{"model": "image colorization model", "dataset": "microscope photos of single blood and bone marrow cells", "train_examples": 194171, "image_size": 40, "crop_scale_min": 1, "horizontal_flip": true, "rotation_deg": 10, "task": "colorization", "loss": "charbonnier", "arch": "unet", "norm": "groupnorm", "activation": "silu", "weight_standardization": false, "widths": [64, 128, 256, 256], "blocks_per_level": 2, "block": "basic", "attention": false, "upsampling": "pixel_shuffle", "init": "trunc_normal_002", "residual_init": "none", "optimizer": "normuon", "muon_scale": "match_rms_adamw", "lr": 0.0042, "momentum": 0.95, "nesterov": true, "orthogonalizer": "newton_schulz_5", "adamw_lr_other_params": 0.0025, "grad_clip": 1.0, "gradient_centralization": true, "steps": 9500, "batch_size": 128, "epochs": 6.3, "lr_schedule": "step", "warmup_steps": 1900, "weight_decay": 0.1, "adamw_weight_decay_other_params": 0.01}
Rows from block 8 of a small image colorization model, named by matrix and row number. Rows with one number belong to one channel. Each number is 128 + 32 x the weight over its row's rms, rounded and kept within 0 to 255. All counts start at 0. Numbers have three digits each.
After each channel's rows are labels from the 100 images, of 14976, where the channel reaches its highest value: "strongest on" is what is common among them. Only what is clearly more common there than usual is listed. The data: microscope photos of single blood and bone marrow cells. In brackets: how many of the 100.
# convs0: first 3x3 conv (model.decb.0.0.convs.0.weight, 256x512x3x3, each kernel summed), inputs 0-127
# convs1: second 3x3 conv (model.decb.0.0.convs.1.weight, 256x256x3x3, transposed, each kernel summed), outputs 0-127

convs0.83:128108147114126095088153133151111110137150103118079058105085138116105127109140087135152101111102126160109139125132115130157107130139145148124156147123079112108102119110116106143111102190114131086088092215087102154109079108151145115115124103123135124098145085120139061134159112100135075095124101092143113150117139104110161171160142078110102130142126127122133140145128107123138136140088
convs1.83:149097146200163157106140106142096195134064125084116131175136136100079102087159112116126148111124144111067084094111125084084143132121122197155167138097094139152158094128148171139133099173122140115046131169119122109117108145113134131102140093146110153140106062103167124077121082115109113134182154144110125153172150095111134124140092105143117083094108151134123137107155136084079122094105
strongest on: cell type: segmented neutrophil (46)

convs0.172:114088149119104114097087095107124162126127113125078154116199126150132096175135116110106131152130149125120117032123151127089156123138137084157138102133144121108145123129110113139144147147142071110205157103118134122127025138081152141130139126134120076139148160127124164136120157188112116128175155125136107168111134150172167091178106112114129142125118138136097150155113189076140155131144
convs1.172:081063189125156114116153186138166176134168141140146141142144071114150151090167096119084196134182092168093162123165134176145131086091094150146218148139141094179156177145098143133059124192194150169179093055146109133047127168116197182106155108182064150173071149150178125120139168115117158086084146148096166119125202106140148137135139159088155147108126151119096121142098141124119137084154
strongest on: smear: peripheral blood (73); cell type: erythroblast (64)

convs0.199:154139138119130119115066112068157148121111162155171145145061109105134107128134134082133120134095111104162172083139151125128147105123131150149095151124122165154096111100145122113126108117118132169131069146103125108088147098124144112135113111123141094103111158123152121148090146159146129118125145128112147101144144073150133125131145075125132131136139137114137107118146169079111131149113
convs1.199:107164116207138153171124169125160166142125094104172148136138155118088058124111121150126106118108138155161168069121158147093158148062140105145057161164069115144151100176154122114103130056174109089230148192152102117166136100121123131137110177168166143175091149121103093159076160189141157153089111122092131142177144087142130097121158150125090157183172119144143158142175138185119118148169
strongest on: cell type: artefact (27)

convs0.177:123136129117134130099144111144154165127115141139129100124090140125121132171108137142068121158111144130101112013124100132167118128148135117140136128154121104127099129159140100136165128145096098135136102153110152126079053098116124105128171124074168157119131143123126105146117168122119159111123136125130147182134117133114117143082121130129111146138120070129114159085138077105145151095070
convs1.177:162148111187141150094188188082133164121125113058158100171116142121109144116108116101075135101102156086123162094174103148070129100144140160151095222167133122097125167114123132103114110185122116125162106040132132134109076175081222110089113150130092147190081127106098112060118135134091120058099092182120119114108153111100154160118119109134145153082107117117158151166122095140133132112151
strongest on: smear: peripheral blood (66); cell type: erythroblast (44)

convs0.41:075126068172126074116101121155095100131097096115121076116125154167112124161160074119135155150193139179127129073130146143153145101126089056115109084135132144115211089095112126133104122120156116111129144139116125136173138173148146092162115148139119142218090134141102130098115149071114145101100119048116079157112089107112127140171162184138129127123095091143175159136119099125144137105132
convs1.41:165149111138122100166174132161111165122160128213116153172122118131076142137112126131089109107120128167155151149113083190091096123148111148148145121166165184152100119117141032179138151171135092120107135097170085106147057138073110090066116115093143103106121087132134099098124104067120125139162086134115087096136138121118064144082122138103065146179049096154095110130141096116141099116141
strongest on: cell type: segmented neutrophil (67)

convs0.48:100143121144133132161123144121121122106126040106141163140114110165107129172104151114119161159116080156061108106128147135172155115141105134131102100142148135185177162111144146078129136114129115125094163104096128107100132202134114133131104107126105137181112096128117102135097076144166130129145093151132114103138131130055151127128164145114140123124092144096165122147166158058132119171124
convs1.48:146130138023103111158131118107086075140135141154106151124132100182180136109157111192104153086088121097150166134111136106110146156147100122126102136152122112097155139121078072162127165115123118111083117095093141158156158084144183133126179118094127133135168148167142139121156107165159159196175104084104104092112122137112137129129163139104156199080141103130145089105152126166095139172157
strongest on: cell type: lymphocyte (36)

convs0.99:112108135110146115114138115118118097091143106154097153136164124148160145104128141166168147126100134105115062157131168156115112130148109152130155122132092178140117109126156162113132122118125182094141198094134118121154067165134118139128115123146151156120127079147149121119158119122130027119120105047122126094122105104173129109131140078104119122153147148135120138116103105138074149004088
convs1.99:117121075109118106166121168076061110157116120090114065080132149134151120096119137130115118079150107146080120129140093113120165108151125085081092171153112109148160166148161113110104117060129128134114100130189151139067126089106155145157137163053108085153119135153084103126125115117128129090154093105176117105135109153056062112167123147125136132105139123193142076136127084120103140056135
strongest on: cell type: artefact (29)

convs0.51:134132139145145173152185149127136118118135128093153101157128145135137142144153186142137136142106119095201107121128138136102139154114130164103125153125144144174161137163125147150142133140155165151163133089126152104129103155133108157130097119132104150182110127114103080129132172128146151129118116190137166118113134082092147135152142169121172099128128131123124127136105133150118102134131
convs1.51:152161097066066138154128062121120138107095194125150124147113163100136126130084098152122152139097097097145073076114121142102181104101130121142135161157148121096135126125102051084153128169114086119103162149131147159106104165160168100168128190121127123171150099108120159088148120064151104147121151113093111133110152140112104100147189100081126136077127029154173090098098116161117140187124
strongest on: cell type: segmented neutrophil (57)

convs0.54:128123134105137154098119118071181107140133103120174081144098122195101105164123103130133152131114108150104128168163112152140128125127108113142133144104156143109129118099153132116101124161076125119136104127103116121090167154139168115098129105116083133100129118149115104142121104113145119088143166099116126105096130058148147143100128132135110127170160146139110124118131123125150102205140
convs1.54:077073161146140144124113100133128164154100133121072118050148157114092131133156161079169152111128151138094108161137143133145104153116126059130161138085160162152155139183100193136060154111071093176083070156134098145126103150119070108127121099149123156061087115058048106154067137117140068087111105113135170174057097136188176131120085074154136082197098126147136154129128109130105168066133
strongest on: cell type: lymphocyte (45); cell type: erythroblast (42)

convs0.26:140083103087124091149130161135107088150096016027088084110152135119144145122110096113095160128156152129086081143085094104143104122110081151116157158118118073155155141120133122124113118154155086082106152128127145151171123139128151131118133145149152124157138120136130091125162094095113103157126110081177092145102132138141166146062119110151106158156112105107095129092110110093137114056121
convs1.26:155087163140189137166109119165103110197095159145159138224194172086131116151162095138119173113159136168082181107172128207137112127130058182186113119098176095159117139178091139103122141155153122104158169091135121183104097104113161067169141079107064097060135108127058102060117090095106103161148098077152105135087132089089121157128101155132157167124134089095053154181110100131109128145147
strongest on: cell type: segmented neutrophil (87); smear: peripheral blood (57)

convs0.210:133147106117104134120131093107124102109121084140138184121113147121097127098146143136138117106159118137102122149142100123119086137142122131119141122123131079122114118123130117121132141152086080115144106109138132162128255099145142123124114103105112101083134164131132197139157150083159125136123115161142181109142131122128145116131110078124124136146134092130126135110133120094091157146108
convs1.210:100157174081123093140151136104163152111109139130143125187141170124114118174112201131104176125118115156255101075142159109141173153178187091108121143209142162150136144156115167129084127148176098120110112148207111106165111153128156127169149181160155091116148130163114115091082089140100114136131144096132104124153231131131130185156144165092142140135109126121201188096123084148167146178144
strongest on: cell type: promyelocyte (28); cell type: proerythroblast (27)

convs0.240:091114121122141118111094079130128096111157166109061108130125119102117108133141117060098128109148134129144085039128114136142112141114130093106151167106116140111170100119127118134134105084135159153121164116155132149100088094141117091134135119175156129115162115123146128160120100116144140126110083141110167092144126120131118098101102097126063131108127111087129108095145156043150139119133
convs1.240:117102112109117139170128148111084061146181093161131158111185150149107148121152157169138082145098121126098150079119122091123130108106131149093096127139168110113129095130117140132116077044119087064215096024058106080118091104077152161161122091175125155109112150133107114128127101122097117148105141098118144168125141130173096059147152137123102118052112137075119127145170155130113059131081
strongest on: smear: peripheral blood (50); cell type: erythroblast (42)

convs0.235:124147132123163152180111125124088125126133176085083107150087118149141120104139141121180114145129125129154074083094161135102141154127136134150116144084139160169125133154128170144101103121140084119087140112165113125161077121123131143119126106125134172116129129145130111130141123128125123106121129166128141131119115107106149129094123074168118137117150159116131154116127141120148130137171
convs1.235:159164148142105101112149131121101119116106096119151094076148090109122155104140112106035114107112182128118087131078133090083175155105126136133109121096120114118099139136174155133158124109165109122155111200167110117091095088174156122137120129130117129142076070113153115141133157101165128132038171159173090089100152117096189136162144117159112090144102143081136137062205132104091123142138
strongest on: cell type: lymphocyte (39)

convs0.192:115076095124144124153110110103097100100142173084143138106204092061105109104138146126092108119104114124147135086128150109086111087094138122108124162133107141118144123078105129120102111133129167128168164143109107164093171142169099158181154107102085119118132071140139120125114160153123125093107097123152121171123126163120080109112116150115148150122108131117153112108099086137103133119039
convs1.192:086157113167130146119153128084179093128142108197166158090156169172119211046079145107109164215144119134115150224175079085144120116115180106056170152096101109090108169096140091152115131126119086126116142129143123101137157136171131145122122137146171110137121111146117130098098108173155138120141148161171079169129108138141098131136084112217172108145132120157155147088163157160100115127145
strongest on: smear: peripheral blood (38)

convs0.6:122105084141120134122114131165131108151117011143070080111045116108147142162116116096071098144151151155136236133127140121149160128121125079135144115136117124110108116128109122149150144130088114098151183170131117112089068130150102107087158116127144117093142087165111167122078155115132084111097132161172152163088145121096118143093117171142112105139118120137113159212106106147152133109142
convs1.6:117131154110091121150157097183085155121076097113144169167136157156086113160091087178141103015066113175115153142123148140196152134161122156150107157144161125147123113127167150134121165165109142139111102101118111156126136123105186080114147144136057092090097136130146087116137125128080175085163123162114106129155180079092084157130122150119092158078117118111114109100117143104109077115101
strongest on: smear: peripheral blood (75)

convs0.128:140136131095141100124117147138114119151133175144120100139192123101148120104120213112108123132141134091074156119159088105121161193135125067130115086131133051128172066139101117115136147122135108123111106140126149152174149126101128094147120140101138103169149095164174135096121121094144145095183147132128111095094105146066153133079160092108081145115119138092090117095143079197130100140100
convs1.128:044105114145124146125102131101059140120141199116139116116176120089143140095096126117151158101167130105103112145138182170161090139138126107052144087118154138119153124147122179127142130087061118115140140132102094110093135149122105137165089161121151187115138147122075168122132142128083096134107185118140131100112215088116144127105113190118115071094094137178169132051134138146148181107180
strongest on: cell type: erythroblast (33)

convs0.149:137173102109132106147083100090174106111130152203106081128125133087104109137118131111121138131125153108163121096116144149084141080107111182134102145123115100102137092109112141110152130113181144163116114088142133149113133054117129145145144100123141129166109148113119016116112168177116148129137159146112146077149142084104116111140119043125122120091111150129119097107117087141166137151136
convs1.149:130146142149129157117096165112132119185129092164092141116174124132089146120106121073105150129134081096144075151108121086123047119145142121123154113109170148101100083160128201135188135081142093151128128122119153088162157156145064085126081158156110116115155169036128100180142161129163098042089098120156136105175078100187134062067121120139114115153068117152164198073092144162169190059113
strongest on: cell type: lymphocyte (36); smear: peripheral blood (35)

convs0.57:098112057103113165108131124160113111109128135083125044106127095151134110099126123135118189124145104149104139147118093104119115118162112144122129073158131181126140099107125140139162119135133168110113105131087124158163138136132128084103139152137112104105089117132130124092150132074108128123114132140131119104134095154096098144072128146121094141137117119115127152111100085111119138149101
convs1.57:156121096109148130117152103168136119119145115200173150165105148140071170101088140163147188148082145146100144139126132126099099101126166154128126115141178140072065178045068088097142108208154120129086110089150180073121116155125158132126081133094133112115137120152099108116166143115127106152214106137107101144165139205132128154187159148086105180071098093120150128184111206083071077121089
strongest on: cell type: segmented neutrophil (73)

convs0.164:152148103128140077149139122090182101131092121180172119139119117089133136127159136123123131123076138151081170035156165111113146078093161154144137142132179047110111150102120112107114120125125122163136135118090165135081170043121143101145144131163113144157160182157127184140089135150123179144121117133136150134125150127129128129163182137111129123144122112133158127167142117023122133117156
convs1.164:098173035116108096187185157151140120123125134108092136132150129206167117080087207039172123114143129193164165163160124154141143139159140198125140166129129114117122123165144167120151117086160097170153184166078060116066144168152167107079087136143121132093134121175148127131161124114170167058125127098160116138221107159140135114138138116128120106136151144138102161184151159145108123077121
strongest on: smear: peripheral blood (48)

convs0.74:144098106152120138155066105131141145088114082124030183138112112134059108150119079116154094138119138130102172108139093152133160144118153131111114128118141148111095090135138100129108147136115126127117168129086130111169187109160147121188119169140098155077141157167115162141129114135093079095098122167124102162157111157092169160109106110124122108066118119107140131104088076149154146115059
convs1.74:134139181197139182121203119176172169090082140067168130124092103134127124104125149136181187139142165168116137103102116082062124155130077175107107119122157116089156107120120146014165148179098131135180128102093153073066136196105139104082124125107146160138128110123141111145110072100118126162133136108134100138178164091113182134150172141150159135167083165195150166212141176104153127162069
strongest on: cell type: artefact (25)

convs0.46:157139110118138117178129154148148116127113106062146061124133113116157146110138113152171128118134103126129172104110108091104126146155120053153153178130142158159109129132156088189150116166144173122111116125118181131140165127150175136106144144143165099101100161127136146122129164192139133158147112164127166163121115107116143161115081129136133159116126160119112106139149100101093117132157
convs1.46:135089165164097095137161168110102122138074147136124102060132192160088115070097159119083083137125061150105149159067059063095243157139114133141095167148123100101108160152119199105107145086113123160097097176111134185154102071109156096119130127088135164064110062113136149151120139096111132192039148123111115125105095135078099129083115112132125090159100096086114085135139075098171116130105
strongest on: cell type: lymphocyte (40)

convs0.239:130123103072107150139070087133075157151117214123203186162149134131091102113130115097086099118133137100146132075108129143158156080087148136129141183153085078150109128146111114105049106078159045149159085115136119113128081096145107144127111154135119093170154106097127125107111153222125150110163127067147142126125109079144111117168138085114108145129124175122146114122137131182111140025155
convs1.239:094141118123127176104093164093129121179114152178149083115158154148185145138110116114164144108104091074137150143141141126122096151157162120143154198172097111100135128052121078113139128063170129108139073111152074204156158113123122159159101144194156113114084202122141103115130132173151142107052150114132093128167154158125167108144125058066183137069130126138092104123139135122182105145166
strongest on: smear: peripheral blood (92)

convs0.137:132110116121139148102127136155135092123135095111073115131094121148130122110139146140108122131116128145097157109126113135123142119137117130111135099139121122143135120116139139171124129152104091127131118126136128152107034113133122121109128135112160120106129107113144067135157115116141116130132150106121137135141113085065129137104132132130116140118136092123124140132135116091090135145098
convs1.137:143157117183138134102149146113122117153150128141122130153108168098023131160153109138128157112138126107025073178141122075158140163129151118153128088166140113156162101084120082129147129183097159108086127064133119114192165147169033147105170135162080112100133129145075091115077116097094140105177121135103113151119158113132158115147090138095138158112120142116149166209131129110041121118124
strongest on: cell type: segmented neutrophil (90)

convs0.187:131133122154141159112143137124151091104106098132096146140091133119101145138148121107109142109112142176100106047132095124145133120129078166124158086135100139134114121125169145102142153135086123123136108143152123098097118132141132133142145136139168146149123166118154137138124132038130124126150145126137107166115170082098145130148118185138087119153137151149159125084110082189140154122098
convs1.187:088125114133163159158146180095191123120164087070057095108126130112152111087123149103148134184077121184127108073155123061113119127098123124084137122136165051166126082174180176121150108117178134098082173099102149130110121130066140192131173124137130086066118223157111076126113126096117184105134141076100109116114148124085164111117120124092148155176186130122126063154111121138058144099175
strongest on: smear: peripheral blood (36)

convs0.142:125129079096163129136130118144174107141136255173039078125229111095098111139108100114167139159136141098123156156132139129146179161114112087154116087117109158135058089138129154116124120125083122097102044150092145129145139137101138069153111127085115146148143111124108118123091069099150097044082173110119086142102125076130131151189149135095070143105121147109134133118111115092130113113152
convs1.142:118145128182086120068158174079171105085196096115121124172120151161088124131168105055125108136098170110092065144111176125135101132167138102163195065116126181174158119160134162167200105145096139119126127116148121146144131092134133112159105156097208096102112143086105129164134123134120157149096137062182141075145094153117106067081119093101165137160111149134092131146145166177173147093126
strongest on: cell type: erythroblast (73)

convs0.173:119130112147151112140105115150061113095101034104132160163078152158141142078179138126109154131153102129074118128132112131115144115139094118140096096137111040128136125103117112107135124133127120090136146119100123149100171108138152199103162133101111142095123117137129192133138145130151117180106122126129138097148152077099125125156138177126098143153112113099154139092135114121147167163118
convs1.173:232187126129143163107151139111112149169132132095089153135139146096155146185124128072078144148141151120163098112065129104114132107189181116113171140140098164142115148126157087125107114136123082131168132091104168116093144141180111083176136149134147149108138174145095126137142189148140155064167146121105121104116078199077158138105040114177165155120169093109144118154193192144117107114151
strongest on: cell type: promyelocyte (34)

convs0.136:100119135125154172113151131102127081127118156122086116149107115103119140095106139091155128149141118109099099146161109129148116125141126153114116117118099133132152130103141138126109108131106093157119130083114105116144060092137117100122116114087142101137147105142129055136122143151141114142119128132146134095172113095141113146123088077145125128135125116137124124115099133170109114084139
convs1.136:185168190146115076171150166169157119161154136136105145125093112146153106122091093120167129148114124122200110151158125111143158113134063083172120072167088165177089102177117118109049109109086071173103169147125139100174149120151113154112113095116118164100146191130112119130144152150167126165186117137182114101095138121152148089124077138141235084166129145153120177095155089107086157144134
strongest on: cell type: artefact (38)

convs0.13:125118096097100097067120139101116132116120124124228113140100132087149119136130116087105128143081113123177150069156098122119135103116161098135116112130137089141122087147131112134119090110081111105163122152110141112145191114148104115147132115103124117162107175149130147118106133157112077125149146145123113159177147101084114166113112157122077113177127136107141102192164108049128128148147
convs1.13:136064146109136150147079102113109133119107132105150131209114158121139124163153084122105099136086110134160185069139145131119156154069083126119143160130150146140126134123095061152132135097127146069085143099160128156069123119164127147151135154152115176150123110154209133142167139149159125191100132128137176141106108142124149090181149141077080171161163104123087141151120155191152125218170
strongest on: cell type: segmented neutrophil (59); smear: peripheral blood (47)

convs0.143:151126161110113107126068087168136136110124167107109132152135198088105138119144104123099102120127135146117146158165178148088119193105140137092115106150118134077063156059107106066136175094082139092160117138122121139132124135101142089129147160137125152105107091095110162106112112181108151106128157175115137083134126069000157140092092107155097107130136087106163158096152090155131121144152
convs1.143:128115096127112085128123149192135135103149155097098112205178165098098156113137151165169123090209104124202123131108107161168114080066151178114122168108106160174118163152180173139121111176139188203135126145124199068113143122221141114164109087144114156176111114126172165196143120165089125174173087182132068131078107112120147085154112155109105073119132116141101123143145122149141157097114
strongest on: smear: peripheral blood (78); cell type: erythroblast (32); cell type: platelet (28)

convs0.245:093153090124114130133129123130090117148138059166116148129007142144126132065131125137084089128104128155026150065109120108147121108132081090145119086145123104119049139071132096199145139132068136107113102163129153142087182146103164111131121158097121130092129160111127199121148123075126134118106129136128138137105120119099121168162127087143085135116116083113132149135162076085100161097074
convs1.245:106194174133104106137138106158125165119095101066113095193151175127089097184115127106110153105122120193188139068170145141112167123110102135108183165132166133122128098241177111123146093148147134095154109131115101125090171124131134092164161149137075125082144114168064124154123150136125169106199096101154124141115194117118167088078101124155080115214111110130137101185067091140128135133097
strongest on: cell type: promyelocyte (44)

convs0.88:138140162127127166112114181075135127100098084104094116128133144129092137168118100145077109150151122086102160103120101117112106128113141101127108168098151141110089118133109138090120131109101114108127165111119141094173101200105117076127145114129140148108114155164131111102085121066109201140119158091102087085112124124033118150027102138106122109148119124118127109116139105151150105151178
convs1.88:133129118051179117099156093159130152108052146088156081152090135150111077165131124083159075136117160102141143076132101144111116121107117153126085080150095153111159089111156139123120086153132149109134134154049149145091106127102116132078117094199153147163177117096142125096084149106111092158145123102117111098066162092172167134165154170112095143123126148090102118143124137119108124139095
strongest on: cell type: segmented neutrophil (69)

convs0.29:128130080133101079121125113128088111112143111128143149114174134104131135169140155136140141128146149145125157128120112146118143166135105165131147129124120123133171124114105149131134130111089115129123148147146116149188255117120137147122147120101136128140122140107121177127113174096137088115125127139132167093110115121116126111158089140138111119126126106129118144157130124143108164113099
convs1.29:121191137133141105150138119134150134170127098143172155124164176126077138162138138136163159117157096124185135111162144162090192170197132109123109071184094162118129126145121152149106168106128097201097063179177152142137107125127182128138180144124164123109148120163086143116116088139121148045159106118162183155159173163080112133111191156066116151140110170116210155106073085085189173185177
strongest on: cell type: lymphocyte (57); smear: peripheral blood (43)

convs0.110:124169099120130088121080104112055094162121107148192095112101112128077111102125126123120121093095121122060132050124094124111102156119122131153150070126131116125067130090126107180131138150109210164105047145149125121060224077131141102107144108092091119090125164126137134128141181091124139120109113196151151116109121122069138095085141092137134137110137116111098138193136121107099145182144
convs1.110:202087169147132127141152143153165093135116097134126098156100185155171073135107077173099139097111165138192179185123114113140124095122154118131106132164163121133129121098130119111105127157114108134062145129095166131056160125171138118158121087148131104119116129142129120157144183107153132102149197140053127152079115102140133142108113132164145163186105086060101118138187173128194089105096
strongest on: cell type: promyelocyte (44)

convs0.228:141131128123114150184039114111135163098139172189102180182107117144075169190111123116175109088193152124162109066122148145156115098131126095110125106161134064167106087132133077085087144095102100122103083142160123122153233165113121140143134128160100140079202122167128086152126175108075087108093092180149094141118194159216130107127105097095131129143147132113142142130106163105118132116198
convs1.228:108123141055110139154084130179086081133141109124144157152106102173169138165143132139150166140151075142118096146096179134090088143073134161130139122087137165060146069076155114113111105103084085134159111136139188120111111135134127126137176200148099133114178167145141129130150162120053169104115113149100108085087187089173071109098174144128151138093127151144090120169147114121182122140039
strongest on: smear: peripheral blood (46)

convs0.102:090096141150106140140105082134092148135149184207157190106135133108101136132125107133087117134148138156106114082097104108105157135156109121141118092145091164102111143125135119115134159094121112149146133144173105124027188102093113158143161121131105119115147157112155139122106129128109096113134139182129130178127145170177107098153100109135130148119126122149130143187095125108113137135106
convs1.102:159165142139113125079092080060046140170095131157110141094136195165138112123101153206117128192139140098081099159148085117099131187152085110152088165082174110114116150140094098106106129156106140198153147142123121189120161137116167135156122166086132140142166127108124134167097144143145113144090188105141122112154047154178131161110180133176129112167135149132122068121158103130143194138146
strongest on: cell type: promyelocyte (26)

convs0.16:143166152136127137118155159161135123125138104132096147129138157136134139189106143117141124141143134148104105117139122132135141136148110118107145154121158114167158140132134131121140138107149095138131146113089121118172052117138120127143107142118114162119150126132130098114108091132131142102168137090153134084126119136084121137108110144107168104111127128122124126115113116117162123155103
convs1.16:119139130080141133187085130102127120162115162121139116090149085129187160151150126140147110146105157090163137168091104122112191077120160063188166145114131127117121123137172163202146138036132136131113113121163105181203183143160150086130156149116104117155150114161156189116178105134138083169200168094106107129082167121129149141129088149094153110130089103199108156050117160098139137179112
strongest on: cell type: artefact (60)

convs0.218:096075125158130095166179108100082142142153109142181081137111107076121129124127082158175123109114123128095182174137147125104117132095098143082122107128121141133111164095128096150121090070095106175136102128127152152097123084124146169129132125124124128159128104132142121141145139160128109092145121199169131162143174126115133113156111166184165140128132121147155127117128122118110090032161
convs1.218:128111134131138172078063086118133126102167130111140135111149127108131184142117175079080127137096149149095135078105089177143158102161162117113069066114115152136115122190111108071078144143127080086104090080179138111064115129084116146153122155111123150118167084143113158134091130170121077096194168095133094127177142140180160130146143098158095115148104121118148141203124117236175154160161
strongest on: cell type: segmented neutrophil (52)

convs0.9:106086098147132082141170149135123101095120083096060032132067132090140142128135116112035135152153129124088160059128101137078148125119149145119131099145142099128077116117133137172147158187173129111117140169141145134143112153124129157133124130115132111146150132097130118127132151105131111139123123146128142143108090097114134132126136108127108117102126132110098114130148073103141137093084
convs1.9:158123120123118089087145144120116146114146115084130142182147148151161092157143127077182133119090118024027098140103127117172125142144140082096094126078119128128052142111146113104154140194157121088107128171161094143144124112187096067102131106108136073116115125137145121149128159175196132106167129132143131118092157145095117145160144124115076191022095138130135079173090159140088166149129
strongest on: cell type: segmented neutrophil (82); smear: peripheral blood (41)

convs0.7:124151123144138165101132114141118139107149081110137134147049143145119160140125170136138148097138101089145048060149052140131139156154123125117123126127140161128089122130150110101116119124116088105135139084137121118128083119137135134096139106131129136107128111122146077133112094131156144107148188118085120166155092134054118123118122078108152142149134117122154126119151112131089139180098
convs1.7:154113120089116103132084118122141115135166145060166067157101142096114104192114106149085131077120102083144120110119125132066107090101122139094128105101131139128151064154118073118139044158127099109183188116120139158143096137095116117135141170184112187125135139142134195133125130096143091241147143126104090139081151112132153121164135099152072120150100079130126204180133111154126096087098
strongest on: cell type: segmented neutrophil (79)

convs0.144:125139097121149088149153139136096069115105146102114079112146103109110081184133107108160108099070115121143133173134127089124123150118117152145150185098128130137064122094157127100131127101152178120141089098106128112090191059118147144137110108133078122108129102088107091144121168118136170059156151144106145165129124152083134103126146112140122131113122148156145123173161094204069072188176
convs1.144:128189148136155096110136143107155120050153123095130121102096142106134076115173100088182136125144146107181091112114152134124085105108068126091192069148115075146099109168134154160126117208109123146110208160125178192141111141133079143144133108061104087154126157167133135139181170119178095083125105111082145111168134114119177156106072153134145132153136164130147153161153158099195107091144
strongest on: smear: peripheral blood (52)

convs0.47:106154090145087108148114185134197191121119100153100065096113124138127137124118074142146094149161072118143145093150095101194167085113091073105134173106160095132171136082104119097152117111155068110125169142036124105136198142117148156101113111115113123114135166140131132116106178139145174124111110107128111147114161194115138084195130109137130101176106144128093084160132150063135099084092
convs1.47:105060127046172145104193142160153158138160152147123152116123151201150121152123170161142154052132101087138149151125153143098125164150104121113081138179126106142170104130118166152160091095170127128140168138140085165135117107130130155097089063120086146103142132113140118118142133143112148104127092133103190144211107124092142100154128101138150148131136105142107127109108095196164126209185
strongest on: smear: peripheral blood (96); cell type: erythroblast (42); cell type: platelet (39)